config.yaml
model: "image VAE"
loss: "mse"
decoder_block: "basic"
decoder_upsampling: "nearest_conv"
kl_weight: 0.001
warmup_steps: 980
weight_decay: 0.2
Rows from block 14 of the encoder, named by matrix and row number. Rows with one number belong to one channel. Each number is 128 + 32 x the weight over its row's rms, rounded and kept within 0 to 255. All counts start at 0. Numbers have three digits each. After the name is the row's rms in percent of the matrix's.
# convs0: first 3x3 conv (encoder.blocks.14.convs.0.weight, 176x176x3x3, standardized in use), inputs 154-164, a 3x3 kernel for each
# convs1: second 3x3 conv (encoder.blocks.14.convs.1.weight, 176x176x3x3, standardized in use, transposed), outputs 154-164, a 3x3 kernel for each
convs0.18 095:109126134128111130131140097155110124155056115133104133129080170155178118107155184107087127128158170122191141114055129181083131142125155110162083169186152100124115112168101105114129124146087085132173099097190095069175135119133144121158125132128140121119101082130113071191131138143120115117122180095
convs1.18 111:126147136118182122139119127098119119117197147168167140124133136107142134148122124147079134113058122130155139141127122077152110121070124147176114174133075086067128115190130095179143133130151107093114158049232123128106120147121112108157118206138125137107101116112132187128087118124130088130147137137
convs0.19 052:134109173201140118082086148105136152117100114113140166121095081161135127107107094077137056137122110144116123133139140099068119121124136125141146108084107125147123109184123188118089113124184132131124075094126131126134136178086117140134147134095137136117119136112147163134116106121148110153134126098
convs1.19 077:147135152141170189114140185161153146231176131059091103082132135100125142145163129137121152115163147165137130108148167110113107139142170204160165147150160155154122099085132084055133129129103103125122143149066128171136083164203147136112126184097168153117133160124117149148100143180104143172112112145
convs0.20 087:110168121211231115157190106135131087093196097140106099114133105122085073098132153139122158087061188144144115121126120152197119091156101117139103141164194092128164091150141112134128092097135162126104186111130147126153138107116109132126110143125126178136141070114124149082117190127082117136145093127
convs1.20 096:133104116126144105114097130172141134141185069125161141121127137156147100132117104151138146179150146149131124104163135107149133138090151139110084089078127154105112159169137174116088100103114128073020189098138142154130127150127109131115142146139110114106158109081103131109154106160090161170129161128
convs0.21 117:118160176058186156137176072124112167144143124102148152136154102153198113129123141097105117123082129121120118112150129144068164151124109126116120199128144124092134133125123136120096132134119127148111140123120140108163134132107106097090129125136157138125135161057108061166117161109144108117123126109
convs1.21 134:136132127115223181126122153073083124082150100107135127132095108136135090119164168089097144061222107134137125120156131126046172122128129097118125118183214120120166123116140188193155149080089106156131097200138111143095137138143106081143106149177134079099114146146111135177165151157101152121132162127
convs0.22 107:107120146141130078107032179151088143095198105112113142135135110117104126150145089134108098129090196114155131110123089119143111100112094108110129146086135097151112147144123058141112138170125141101113112106158129144114133165123121063147104141155123145097117122176112132122152132122105136120118119109
convs1.22 082:106135136086121171107107119158128129125071173145146132143135118097106135151118076160086152130152158134115113158124109055088152176153098104105168106148107077110137092179091195102144092138141147138154110145163182133111119101123133121118121181124144077163125115145103134127086122111101148147112132120
convs0.23 090:077188176143143187135132121092135086090125061115129119168088124116082148140111140135097114152049152115139112118102105127163088153137140121092144140116125127149205129123121060125116122177154133123102116091116129133124133055127117087152119141141174110135131138121142196111133140112101126132133103131
convs1.23 089:132154163134120160133136109221102110121081236162159085135122128140134137138133131067164175062159146129134156147199154151159138191134143141142196148135084110082146125062141172138136116154143145113071131130111066184162114135148106101127129160189145104157100119110117130141115120098060114120088166147
convs0.24 100:218174208100053138117026054083102121152158146129132143129138094101112140111103081100138124127145190114132107137168121136123108095120111123128142135152118133149118156137155129169069056161177111127090109139095129145164115117099126133130120114134154140129143111128143122149135139138123124147145108097
convs1.24 085:092117141146128163160149159080099118169138138117188057093133109124116118145102102162134133116137132114092146077128162165093158081142096123140087066134205183142102124087062165151146190147170156116145170130107083124116127064135143136133180099062102097099117189161129134103079070114201165145119157129
convs0.25 097:190147059131163115170125175176155086101098159100170103143115170112127133106138181123128094109133109141150145151132174162114147102129103108132084133154128190153079107162182146116152155152170124156141133108129150186121136139130158136151136114124129147143132131111102144152149119147131107119150125133
convs1.25 102:102098108153151149149167204160131067118164124146122126141102158121100172105138147181110140167161118108110138123165111106135136099096176151131141131093170133164118159156143133107135134173133042188088224123093174091076124120127159146120121133138123112124136118105130149137136156092189172153173130113
convs0.26 082:112152175132161141100123216119166168130161119134121125162143119148021153085112120130159118125075138128132141125095115132129167119104151095127130118149173133178120095106122165167129122134140112113114108105087119156136128136125164161197070157108119140102169228118142145125158130152141056087150063122
convs1.26 094:103112099096091099138112116146122139123151131123094118116136124132155107130143134135113173123193141126157131111196143097000162155119164109123156029143123100088076133228159131166166135165128123081172081139117101156127109113155134095113083122096128046120136204105149093108125111161132107130101083118
convs0.27 126:130095180166063230129118062095147167122118085120145149138125110087140114161134100157092139073191125118053117105113121123132121130109163124162128054146125137137131112167058125111150138157106140140079116130122118121128142126108091202136118116102138132115123136195132032136106131098135190104121177154
convs1.27 097:153116126114096133141118129224169126120085126097102096129157137138115133110121130108174117088061163148089113179095192133038048133124064176179096128127126119121146018083238084157085145116133126086117090203128162126144096135118132196104159162136118091137107100157085157138094091149140098122131133131
convs0.28 097:113078165104074202111201187150135106122112165093120137103127110141134119155110163142100097100103105132121090115115179141152165115098137125150103141186068107093163096132151158128099168147173125138099136098141153133136111121103155169141097170141150122146183128181099084156121124120092089106106109086
convs1.28 091:112095105121103112071081126071083102150206161090106246116096114088131126105150122163158141112125093139102132109071120150120150189126161087104143165102117092086105033135171142139123159121104147172145130091167131143076129117121162079099149129113085183102182147090085127161144167168139074110092108154
convs0.29 094:137103178132193126092098190126107115152114162131140103138118111197119108135110143151151095087101105169124098117105145161200122133124087120163150165085160113132143141148154157144159163043114131122135080141158108157108125096144105084089074180117160177119122111106146143136134098131085137158154092103
convs1.29 112:152147113125093124102122120121149104079085154118117157129148128100086137118145156110121144150052094155099152132110142124124144101151153136123132139228000152118088148146128092111203125119152126117128156150114138111109134122126120118167118110142105104116151151075109102133136126126122124183141123106
convs0.30 122:247089145170214069148100088130121110115157117135106117128125099143087118116112128113120127097126159160083129159145063148161144140163045100188136099098156172086175107146125156075126157146130115160112060141118118114120109150118090169164177063143104086110135131135149124118144121113125157126132126141
convs1.30 094:142106126134162149099121149201139052102118109148154108158089121171123136087128144112112091097090106158113108113067144143139193120054183145150113072149156128125096143114155156105152109084207172198157062199148162093094128135110110134107157089075117143113088147167149129135128089092098129109120129094
convs0.31 090:137130117093135167117152131127142104118143120133153138132108138134067080155107164127136108107065178100058102094134102122204165114135118108108165109169175144114075097174137137048132125129108155136145063172095090129158142109149097079133083169128144090141092185109131117131113166089188194117130067097
convs1.31 122:136124144143130177135098125174116165129104126144129120143163129156123140102181136141110140119088132122127140131090128150120154108161083118075113103206182111129140105107125124253191105093104135142088092201150152102109126144121119113114135151151127117154080235162125104116151180141121142093113123124
convs0.32 074:131115154165177178142142139157156156168106106112104064103154126108104148140118136112109104105142087104132141087136148149073161123085117137156153163165176114143097122138101146102223152165139162123120123116161132110181122131131111090124135129095142132098109112134134087160155193157163140136096104105
convs1.32 086:142166149118104126125109121108124152078074151074143129117135145127122106127120111129128127160179156170152115128163098119118103173133163143103127091118098134116140146108113153197162102055123112079146135146112127217166114159143098126141120143113104061147132151133156090102152142112120112150160125157
convs0.33 106:105181153139158255090114082090096132114098107111143132144143144097145139133155114113117124141107203131124073149170102107144117144131092220112110112086170090166111152109129092105126122129109126105134148128116152123138131137146152088164087130055149151121101120144149107134122144124146160123092101137
convs1.33 083:105139141139144146168147155136156079174079183175135111134139124109098211100092136139125071126133151103165130092110100150106072132188083120131148158167125169102134087112152173064105114118132130123133123129169160123146111134148175180156122098157117100088160176180130102162080149144076059135141152140
convs0.34 082:156171145057157121201135119144083154183187148116108175123181119191046065142120110132142111072085147171124096137152117106192142173150172110074157219173103167150123119144155125117103137178168130165125150163209122096121114092130120098099120161085114107143054129160154144106109110143162128179100194181
convs1.34 089:127111123125118122131124140099053104116139120129108141116130135126062127130111116159098130112167119117104129114149140162212200117116142124157137134138147144145102133110094176170168148164134137136083135073075104173150129110081147105161108126138105077107095146070130115141163130130123121127137118142
convs0.35 095:147141116101102123091120159107141107188220187097126144103118182116036144186190162151162160101145166164088131082118133147179127133112142135051109157198144165138102141131122137086142110153139144132138130120120078108118129137119120114146142164123156110150092085095112095132122140146137105085149105142
convs1.35 097:116138136137095130122126126121157155146077103114045098139132123128154138116109117146121133106129119176151116144124143169109113123168149123120129095089144120146137159089142114243125126030137138117049131108160164166091156155138122084145129114088143116135134180100121109106157114093119145181147147099
convs0.36 129:124146115165158201175159154151117176159080109120136092131158155092143139137118132142157091091125146148097088108107186194128086112158115109171109071143171124139122109106138103134176149124099141152168124100116062096125089096101158121119157143120128134126136127127128128104136131132134159127142085131
convs1.36 102:128139148120105084111082109154146148136130107134130081137152132115140130154141082122064116141107147161120122104143167103085105155213162132167123150104054109091183157176203143193153085056058135144140097127081125190214091125107121137109110150133115179103110107149130052133156177128137158133160136118
convs0.37 115:147139146110132193185129132092133108140144137143119123108111116125102113125129196107139133099117128135125141110112153125072173165090142119093110142239110123152110106092116072106161120148123103105122109103117105114107120145130106055129115147141112134122115145171128141128133091113061169124139121133
convs1.37 133:140130151153154165130112132143118161082170082106123101119174137138166107120146154132177169150117068116115176159084095117137255140104152120124105202043141101137165152190149126053063124212171093139116172067121118152122122119145149091116108159103082126131147137116114123141121141106139096094157129155
convs0.38 090:127095042151207226152157206147185163091112078099137091117155137104043149123126154168150120115115127090129102070126132147114115108146148186166125143086151105142098104153140141139199118126129170134138135163115107120150099160134097095104123140121144122167142173109180115099139115130156098161096079109
convs1.38 083:147153152113082120116130129139137126050107137127126122118143152134112137138159128095118098118150124138123128179115118092000105090216132152138095128114113127144160069082137116052154122105115118124094098205108157097109081149134075097141120112077139157125138078134115075069112156129087101118154139127
convs0.39 085:070154207098152135074097135117057108138163129123120154110121068094091133150120108118139145156138140116164131119127102130184137121144128084078178133171136129111118142136136065165134171121114128129105122140150102123129138206130067122124093095075137151136168110136120061135133137096130119117127157132
convs1.39 082:139135134138141153097112096130177103159167169134194087111118103181115122189131125068140155123171170159109186160099174138148123104136126095128156161097084180120126148111154191200132155133170108114153118126168164146134157096162130134136115151157110145105190126106120104138131164111051107166095127117
convs0.40 089:107175148236104167061114115145128144095185135125111140157114163085153161168093094129116115142163096109110097120106108103126164059189158134121110130214136155112146134127122101132103167103119106151161104195175101152159122128144188102163192039096144129122200151085029128179156146114068091075147127136
convs1.40 100:126108114106093137133122138102114152092136130108146135111088120149136140110132131097136132075112193112114138155104124080076149121081117089161132092071138137154117126113095174167074159133141139127106097161255108131107086108169140115139155122132122114114098064182124144124129109127139115137152128162
convs0.41 134:038122138086177084138155184139094093107143139148125132114117125071117185172162113174115119125150147141111112139203033099143157109136164107136119096112169121143086129128142177148159124108149155077135110112146118089119170105143106073155180115105128121137124150126091104139135143123116119100107118092
convs1.41 102:129138105142148116112133057121143175081094202113138089109096115108076101132146128138093119127096121149149098149152083121083113044213067084138144136129076101136146089117134097134144124181092152116170210163151162007172143088129124134143142108158135147091129121075105122148140113084122119148114118104
convs0.42 130:108154159142168173135159157141149136127164113140125137133150124119095143154146140107123146111110115115119120121118097139204122120149138150135139111074062078058140152149106089091168109160152136154132128192133150143141086157113124193175092096148085122133128095130130141122149130139122189129112142136
convs1.42 142:117125163119184157113142109083112128095085122103177118129111144113155141110154143138125095146155120144122130103144179153124116121099056091044102086255151161153119178161123185000082114185210142129085120135180191042087095157118135150143169141102099087115099199126146142120133156138128142167135126128
convs0.43 097:137096120146127118168136120170149108102204140125124086170120134107137139096128119109147158128130113164195110121113206191062141151163145154149125139086124068155095107146163129162143094127101118141121068186147104151121136144141123117148086110082145149118146163152164043134130114129175138050116159126
convs1.43 104:134117119125106129136102113131087100118020141080071166120124101113143142108170123172061127197088089165157133101118151093045147147051160114095121120157077122130157163138183167147172117137100125118076123075106127144147110125095121139142117126130103097144185135104108148102139148084144146141096116104
convs0.44 098:115122100204106129114120089142102141148193143127124107146146167110191119137108130135108141099187150121122133123165107158136111109106156144136137189116157113144162120113125153153098123136127091148143070047179129134161142099146163069087182139093148141120186109138067172134140181086128175093130069122
convs1.44 123:141091108124186107144121128131084141121176123122142109120126132140141078099140132086088136139088122129180114115142136109255137183122111126114203175161084098149095118143121122133061109160119094130090165000133102179125144140080135104074126131143105112136135140141106132119134130085157052112135132152
convs0.45 111:189082093065084161116129099128140108127055124139145119091094137150135139131140021150108161092092134120139123140116111080061165128163127074118160126114191107132089109173102197145095116109109084114136138131142147110130166151124099154148120169150113142111103108136150152154117113129115125133099124159
convs1.45 097:139135131166091152131150146096111169154134167121158163136140142088121142139173140124108149120107138130160110125230112227070117074132174088152184112085197143119090079088114131127146172115155076141174141149066121077132126125142110165153115148143136138137136120166137148139099106162112109111108128139
convs0.46 111:076138120180122164113136168124122138101092137155090145158191128089132091163080160159130106135107114127159049130166123107166105128134140122137110113125142156078086158145145123120091157113099143095102070127101130096106131143127107151168110101089123127154095133103138051106142129129109059121092178133
convs1.46 094:124117136124130139127144126110156215066163168145068086104127135180131167133087121126128155135161109095113084166099156079078150133234144143063160090156068129145158068217124145060162071150101195128136195183086091104144135112089152117136140135123114100175122174113126110133142123095126148134115089090
convs0.47 094:079137117150157000114091139147080184131126214134168115144113144135159099131113116108096129192102120138133149115125130130174144122147143140118196106100139175127091170128129036104133100161125167151106153142132112114128144122120153128117113128124112134105106096159161138161136107113127144151101133114
convs1.47 095:097121127094132134099133116138118157139073100112135065180153121095091111096135097121107143118115120102111157165149137076100196114165064159090130094102098141151136125126144159132105055119195111166130113100123154080142108188137077111142119112118103157134155161094114109132119134146128098123138072091
convs0.48 094:063089156131122149093200126120099202108100120136073183175153091183153156131141102121086062142159097159192107147140161071123089132156124176166133139108080074098140115109114119071090142142129100111119160135108190130153088183163093113091114112150164150104134112149171094148135150160091110108090121152
convs1.48 095:085125133130122107149108117124134074169187165130074143154121117092120129140103123129116129127112125126115137027140113175056137140118123138100236144097069125165102131234087076111111108088097170150231107196099089075136142132094146082133083165145091117131100104073161113139120105120093167178146107107
convs0.49 098:164057111178166091184122074146104122150055091125091138130112104103151162146126159114139099102145125106154153115074154158191106093130133106136134125096156142143149145101091074028163094175099151118115114100141168081131140136152149089163147165128156132141151106105105119138131125107106143164173137102
convs1.49 091:141130142135139167149138133138106178136117133140128078152159117132106116167130108130149114160123160136072144170138129050209162113110071102129171095091127146122120134118125118204086135099130130128119088225051139106131148151120157127088176182124095150136136098128143141133144117104162141155162163159
convs0.50 097:162098102138117096152165125137127120077123123127162147164120105085106145130129135130070107137198104137150112120133124130198116116100104068148178123101090071142084124073150074145100137174158085136141105196119152098167151170102111152103125155103142168096098093133185141147126091146136201188105105134
convs1.50 113:120116104142132135130137115102089137142101151161134119114141130118103110101119132144150131145073157125158134134074127163168175170174080114063097119108097110124154127203142132000183109207100090146126122204107106107131102115140119173138091116142123067122137043141097134135136183165123156144150101146
convs0.51 084:143124143202184111139145105105063116194142155115115100109104113193166142109104094101137154133118125141172143148131151175094095121146112085141147081116169143081143139154140106089088056115143120140066174122114157169091136098101016048160142167129145143127088152104122143117127136122152121085145180126
convs1.51 084:089088119132147134136141143101123156092043129118167144088132157093113141096133134125138137126138144150141117082070102175119053080094082127079181096127132156138131174189004121155182116140157140131117164117076148151096076085089139087127120107148146147156076163134158143141076070106109116143149130133
convs0.52 098:137177063069135169101108168152127128165130114115132037104177131124128085109128089127124144161123096160104171123128109099116108129102112133125060180154065141188056129076185116122102166113111092099137118137165107135114183117139172099126097116081103166148150107107096185134122108170083112135103144133
convs1.52 088:142098102147096099120089108176152083136148190136102136120093116113182135125114113104115113196109120124118122124115107150094091095090124181129166205121107196082127136125165108183096110160174107206103080138137104113083159092116133129156053086128113160177170142126135098096074118100081126160088129112
convs0.53 103:148150090092148119138116133121049158161138139146058160150129098143000178132217104151101127076159101122114138127126093106117152143085156141115129068238138103014171110090113114180069101156135157138133165140110111165104110107113099111166131130114144091100148150124146135144077172143136095101125187073
convs1.53 115:127138104133169104140134171168139057152180134149093173135161117144164142181125158154118116155124137137138095130173143150047135131172129093152112119136126168122135144223111126095141149114098109110134132121098108120171131130121117109112118140152107127117124185101151091139129173125122114106103149130
convs0.54 100:045103108000148020176204039079087127127122127124156153117163129096085141140155110113124108125132169145148119136072101055129093143193139075158151103119173154117100126080129113134125096099165137124103152142147101113139089160109114185175166111120110141104165101130108128138145102159091181109146176128
convs1.54 091:149142139174169101112119125129096153116000182171123112140155116115196091108139131080145167185096097135168142147141116146151013102157154122140116191138135100103130196202080109178163084144181102114165097075240152138067133147162132144144102188121129182114126148122132101161155146114164115136156159144
convs0.55 090:079103138094204162078098092097095090162142085131135113122115207125071124133116136134134128150104089138138155095080096120171239128141140120135116181172151140127095178132076117147155131113095127173135141121171089123135129073121093147190167119087061085188150124133089140121092119104043167186147113138
convs1.55 095:122111106161166112131140125115160148090093134143136122125129119158142142141123122118111149144130104166166146109138115230118059137111141129096097170130115135164159120173151000038200133113091142091084165138115117141165112146129104107174138121132089115119122167123133145163147120118149115150141138166
convs0.56 090:147173161142144151123066138151169097103154095082126130126089132094060115116137127155111155176115069106116076111097147141147149123123131167173131120143100129143103153104130208127092150100106105113145067162106157140122115125103165153110120121129108131148062114172070109163115131154141118107135136106
convs1.56 077:129134117129102092142156119152075095182117101157088097120100106131110082165148084161086144157094105142112111151103126128138120100124146128152075120080089144137107132117145171109175130136096120135140097136112067134080155068083158133087155122051135140159167062111130073118138143146166134106133120140
convs0.57 083:069093062068047071133126151111140129112093194088138108139090132098117106098089136139137104108067150141122120134188148145152115171132091110130177117211162147071144075101113090145110100146169112166141084139136134107132115137119128072130143147130132134087123184120129131126108120208162073143160074156
convs1.57 087:128107114147129160138110152103130138124120126165073173105157088138132123112107125106151140051151094123112118122056107150142147121097105118161142086151130138089122139071140132147143113112122155209168099130137149086099137147123129101136178171151095137109113104116165134156155149167146091069105117098
convs0.58 087:131092117132115078106154129094147144202161070141162163118132172134145145136166144127071121152123096134133118130107139087116150140129108113120151165092124112117126126102086125129094135124091067130163109109193124129144126084162086123125130144150098209107176207073135147143145089125103071160116131104
convs1.58 103:132143137105124194142150123125122108094130159093142165122130132129128156147158148113118106185159161140151149124137147073083205125087115136128144153172114094133153145134132075138131140104137107118114183090088114154123132150138128130125124144106120090142140201147090140123148137103079111148157096109
convs0.59 113:124057086102157085154119139167198115116182070125118127104128136137122124152148146093097120144178131105107112143143136142086137173111106143136118194098080084116164097140110144107148133115123131125146164145137123128092158132116102083128078143134147124132103140142167125105150144139123087096133138121
convs1.59 093:140104092121120092106103127128135144114158117091152168119079120147149135114155092136129130165106110119115146158150071104171134094140155123100097119135169116104148134162147174078080100095112120122150119097132189120114138135106123086146157103162138113126091086164155102120132119136106132104201122124
convs0.60 100:164153158111134086163143089133190111148169083153095149109138104159098139068151119118155120121141165110108105147068131122158115114142122135121091101161160072146139076102127126153103156144177148134152084116148106147122101089130104093080156186110152133141084065111139111100104149103136140148131039112
convs1.60 125:120129121148091119142166130133088104149168165131097142146102093134121115150130140136170122138079119140061118122198060121207134099018162116186116134121089126153076147244082133069170131135239130142125118000131141163059138165119115139119146166105166206105132145098108113134133114139153112125127148108
convs0.61 097:076164100157179115083209123129135135132083151124141116146167108108142144089103134177137102145109090146154138148090115142221132117124145160158109126141136099161134123081095111109165148117079153125116134148148161116140132152125132137127108138155119153103162161172136104128103128148104138109109154177
convs1.61 089:105119115138138139088158096194149090140002166146090113148146098123164137141177173156121121147105137101109130122016142101163121134170078060110182151125156152122158160171073096075113100167182140135192163107104115137141130144170130156151141112117117125140178103149124132097107155098172149163130112166
convs0.62 087:095133113176117111114169116140121150091067111127149107108117168132154122146111137127164138151146156100093158133107122058199112163104053107169134058124153119120153120124132152112123098119129112156105096064116121182097100111140164210074123104153092131127168139102160133085122153110155152109098129167
convs1.62 117:113107131102089139099139144104118122137123123125141139142148120128082160132101109117132115115163098114153120119099150096198015100084173130182144120053196125139156113044139100191000139165173158143122193141204132107099141178146136137158141132136146156116142061158137163145122100120102116121119113166
convs0.63 082:134140104122124123156150164129085136131158178125109132129107121179166128134128126114072150116153055140179159127106190123184087113129136119097060112216103133150121189133154088128107157162151125105127104098190118083136093155206112070117126158140146092145084141143093103087107176150154055192133106149
convs1.63 086:136119101135157111100078088141147113171112120058139163138134089127073110047059108110133142107131145080136145093114119101133096114042082107097098131179134141156114104110144131115153084099098147084123039057130101148115100111104130122150154125165144126117106212127087092130184197144170150139159163143
convs0.64 100:112121120088171088083155166093101126103161125147092157135110103160071114101153142179073129143075187155162097158128099103184075101109088130133101076123180184167150101120162097162152173079102155107113158141084088132103103114080129144108202135144150159134080099129132080132080201166114174093115138141
convs1.64 121:127137117159195117130135105132147155174138065188100167140137132169187107114126170110105125109115148088090111131122166056236127115146118121077142150089107117109135145149127179000149096161105133150079080182203133065110119114139147210110133087144109125136149120077151110109114135137104148194120105122
convs0.65 102:168022103173097094120084193132086150147169182108110094142123122209152078122123133168173102172170139104155129116057118170097133092119164142186129098119125130115155124128106108070138172118119150137081110129132122126125098135084151189177105127131117128113130089107111138125130089086108132159112109149
convs1.65 085:135113135120094127087063105182149115087104079140138179143078155124171151142141094091097110080157123122111187198134077135131146056057140137136106156076133091120136202198174228199107111115129099144102118146175128091162128108098124195157102107085130102131158138135100115072118112121100149143133068070
convs0.66 086:052101068144107077184113147121110131086126079143109151103118147139130131160142131105120121154044131129123131109098095179176121127149141111083104146145217097185162071153150186038155083170124114126131145109148133132160126133106160112135118093100144142134141141148142133091142129117120083144137120132
convs1.66 103:141146123142158157156122161121120131101163137090139159117127121175114119128151163110136164090171176150100112084190115174221199103120157193163140110090174161066108124178125139255004132181177094063172094048105083097155119124112101110106122169112133140123094163136155136096105105131157146169105152128
convs0.67 087:134139147162141094129105108132138076196130069148129131133127135162134113159151105170155092072088118205155140088108140164085094140166118140122121121134073150092180118078157137137156142144112109097166129118146112146188073113119160101121120115123125085125152091127121156140150091074101124087115155124
convs1.67 087:148121122119119129094114116081086105136162117093135123129079139097119095117119128116120099095150113125145163080111115082075140126094121173072108168129142136165142080144153092156199131081107098113089132079115123142133114129128128127141116190110148107160155214122109115073111103061137147169118144164
convs0.68 088:157133065163202190126126137132120150082131163160140131125160191114156083157132119134153111109142200096125136132175132103194208082096098156099150122117141076195136087101133173122131097138113139134131138140141158098083176118104138077138106142180123136098124125128177141117146142096110176097147137113
convs1.68 108:142136115146126129106148162149083128102130139131138161134142127113118187123149144164152085070158179133142141088106139175166065115144143092192136137137156131122116122124177159059001102128147146108155008187134141095112107111134145096147134122121130141103075143199091114138108119161115173161147104122
convs0.69 095:135104039116157142160084137128117121161125159125190116172216138095163160145103130107106125111118134107155167126196073149127082124065141132101154145171117124160145093124155125131178127120149128138103152075131135185118200165109112088136133076164135116118117118135124129148116075168082166107098151126
convs1.69 112:104150130108143147139137130077093135131130143148106136127145118143115139123123149113108140160042159115170151118111187162131148150188094164158142154147084174179077118178120101204162132149089159056084147110079141151144137123151121140088123149132105170104137084134135114141149093123164113119113153118
convs0.70 087:116089120148196184104139141122126145135075136132102102125112147105137156120159140102139085121188139130124120096136118106134098111147079154168103113078079127129167111064097089119110139092117158076134148152152124135173095094108125161081128112110087135132142126171120046169147113157130114086143173126
convs1.70 099:132135130140117122146134133117118155142144170143161150105127133139080119147096106133137149146010081115153142107144125147112065131177170126118099156177151135167147130160161153000116104086086141069117129149088160121101136095152133101091149144137115111120131117129111132117121120109112107123148151135
convs0.71 110:092132127157072130112070086142087141135079159112117130137132125119158099073175120103140127112156076146128148184126087103119111092145158168183146132118114140149108154065102085131115117168160105139115151136099134137081115146153093084133127171122100127119127111133153145121156141108127087128122102152
convs1.71 089:102137144159135151112096145135060150053217185093164119099081179140139128094162130153134154126130142158159103213094090145162133127133200129138168103099075167115183117114069194172143098121207171195090102168105126151116134103104168099068141147100131099157145104138158132105084147148109158170116157148
convs0.72 092:096076058116058121110078230131156107128122138124126120171134116161142118120084166147128122118099119102156113118155193106183111109123128099122143131116062134166118124135118121089126158147072134124104131123107140124122149107107079150130124126121147108116113096114111143161140153141095113134185113117
convs1.72 074:154083081144122122127103119161148090051150193160087144123162127125100105111137112149144114122117126150137171198113131087153143140110129136057064123135129135171086113158121065104084155106128114055144184149172105134162110121143176080126144125124176160092117108095132182096115142108129157144152085122
convs0.73 088:119058090103185124136161161163100133076129129131114095120147170124178159110144119114169126124213140100129094083065174087172098168122146181117166105187112127102130119146128115168098096145122188065123130122135145075120084103132229117097123123145149135119081109115126137104148169135157160069122150108
convs1.73 100:131110113123103112125134134141140103131141111143130156129134093097147105127091127095122144150079087124116103153098130104202015139144157130086114127061190169176128127099115172148051131147150122182145140002149132134123112121108117108122120116131076102125135103116121118124109114081144141119157150129
convs0.74 115:095172170092114208159147076067144128163043121129112183132152128116146175157155106125143139136190112124051129168109103098132126154158122099195129142161134097108147118109118166137131094181121162131140122113123165115122110077140119143156151163157127152178143080130136134130111141115107160155137127167
convs1.74 090:112136111119135129125135103111073127098124126122203078121102113084128172129136126100082146149111153129126124091184129207116110108112097127123079174107098144185177131144166070155166191077078131123127216080080058136123158121143114118123155134116144143125119094208100177124159138138089132115096091103
convs0.75 091:085110122098082047200159072099128119135129132127136135133114149130122156120085096148139132137102123108156155106105137158131132121098108141134098107170102120148110136101088121130142080107109097116112140135142142098124121123112142149139121170142113093132106128131146106104144130119124172137162207115
convs1.75 078:137143121112111108126113135211011194089113091179177088138156135122138125106131090112136153176122108120170157145063163061162162165116126091109113172166129144079146115183158053084147137097091084089130141132152148084093168139093109100150063078167162131105201097117175129082058101146083131131198113151
convs0.76 098:139167102108097132108135196099134148128091127136140132109148147111135115100097139097130165128107081126139103116092100124164145133124131087124149114213220129159088147145137087055138143109113125122174142106108124055137155133127094101111138095111086116113145128130120093126148119117097122156115130132
convs1.76 101:123138146135137149113132125137213141101141084100122147139141155114113135131086126109096122113095140124117120121171160255139083095155138127112118146071151146123132166159099058108089135127151138064099146118174129122096110144128126131095084135137116129151112093130131136131149126081114116144111133128
convs0.77 099:117118150215173020127080121138102114143170142137101140115178138187082127111141107134162131143082123142136153093112162146077162116110078118190130094097145147140160129126054088139131095071177115046177116180128102180141138125109078145092149189107115127158085202107140112083143101125089041150155138146
convs1.77 133:121115122123105122124137129109136165116137130116130119145142152155139060120110131125142141127220049162067135122157168176000134104164126130157199147125062144109147124133100157109147107072151138142110133251165179032144137106119129160121131085122104148161127175060120084145138129108140146171122099146
convs0.78 078:118104084103132117169183107159133147149112173116117173141114163146132125107084121152137154101134107160136125102121160119110144113132105137121117126118162130099111122100113070152169118080171123108130153116140131132147106141126139146106132092106124118134120133123163127112130118121170133111117142122
convs1.78 090:103126115123124098121107150176161091076097156025169176154125117114102081092175096128140133144143154116075126081122157154136153156150104152117104109093168119111123138150139092103147162079142156079169136107125160172094098133058119113137112153157120108128136131176122148107101089096095098148139050154
convs0.79 089:153078108084187113128105101152166124181142055131141136112140118095033155160139173118127074147074043139112164115106149049227093106125086092125104219189064089162144143139051135113187120136147094113143143097147154136134128127120159142069112143184136073177127155095149159118132196131161086166108051135
convs1.79 104:136133132134156116116109128107111122130111124189127119128147122095154163164140144132146105100056139103077131134160179091223124081098128122118137121113076075109090164148128068134181139094132098112122233085106110151159084113112047148166122133131154138104093148091103147134135132120127103117142104141
convs0.80 083:158127164102140138155123138133146144146103090144181134134126140140148174122140118102118113129123148077071145104100106151177113164171128134133126106140186127156120163132115118136195092149151113129127145188134141146117142109124138159112067106042127094120157168123164105145152159148126102066163175106
convs1.80 132:135146116107060174120126122109106165141164155111106102146125141157118115126120122106145142166070193129125131130094109087136172131121143107130104108008137146141143141197123096017153171169146098140201145016064129160133153120089105192094125115125145180073123039164126130148137117162134152115128128122
convs0.81 120:128188077128076168178191184119173111078166084094135185103070110136141163100104125177111161084096150128180180099161124171103139132135111152141119093196085117140166111103156099165106094117127141086144135155114119082119168144140142090098094172137144118100091127144148132107125159136161125112160145092
convs1.81 099:130134162106119101117137113088107160081224065112068251114154130126126077129161130095146123157151110144166119175130162086090136145225052093093145154143122148095116198141140092078126113182102040099075169140127061079240139133093151137139134121136165170150083153166118160152153142095123130107113108186
convs0.82 103:118114147118115096132124120125094161095098135137130100117118140167255156110150156128071102130159147117164106147173142126115048134133136143131108105117158133132126095165139101152101096180093118101117120168122131154112149133113161221112143143086121120154144096118146115137070182118116255114097129139
convs1.82 108:100098111119083074121093111109082122139111126166148121107145132125088113146140123080142118148164144133147134147089180097024039131146139109171169124135157124150129113086126092086137091072124129101102105072095132096153075160086117164156148105152142126121093156131123106108116134154147140159155109131
convs0.83 062:093075124047047080095069095121079160103071105114072134191143108198110115121088120121155105172143109171172086145082114136131106121172180148151166153104130154126083141088109115131122122141090108130098103167123105159126118193120119158148148131097134082191112104124088111136125125097147072158087120157
convs1.83 079:079133149083098115104075096187068100087118138120164134114115155108121098119127067153139090145119087085061150131079146128138103091120126096068123139126100065092086178243139165140111136135117118210121143127127133147119117099128135088140070119099118095125109108117144060170112061030123120122141096074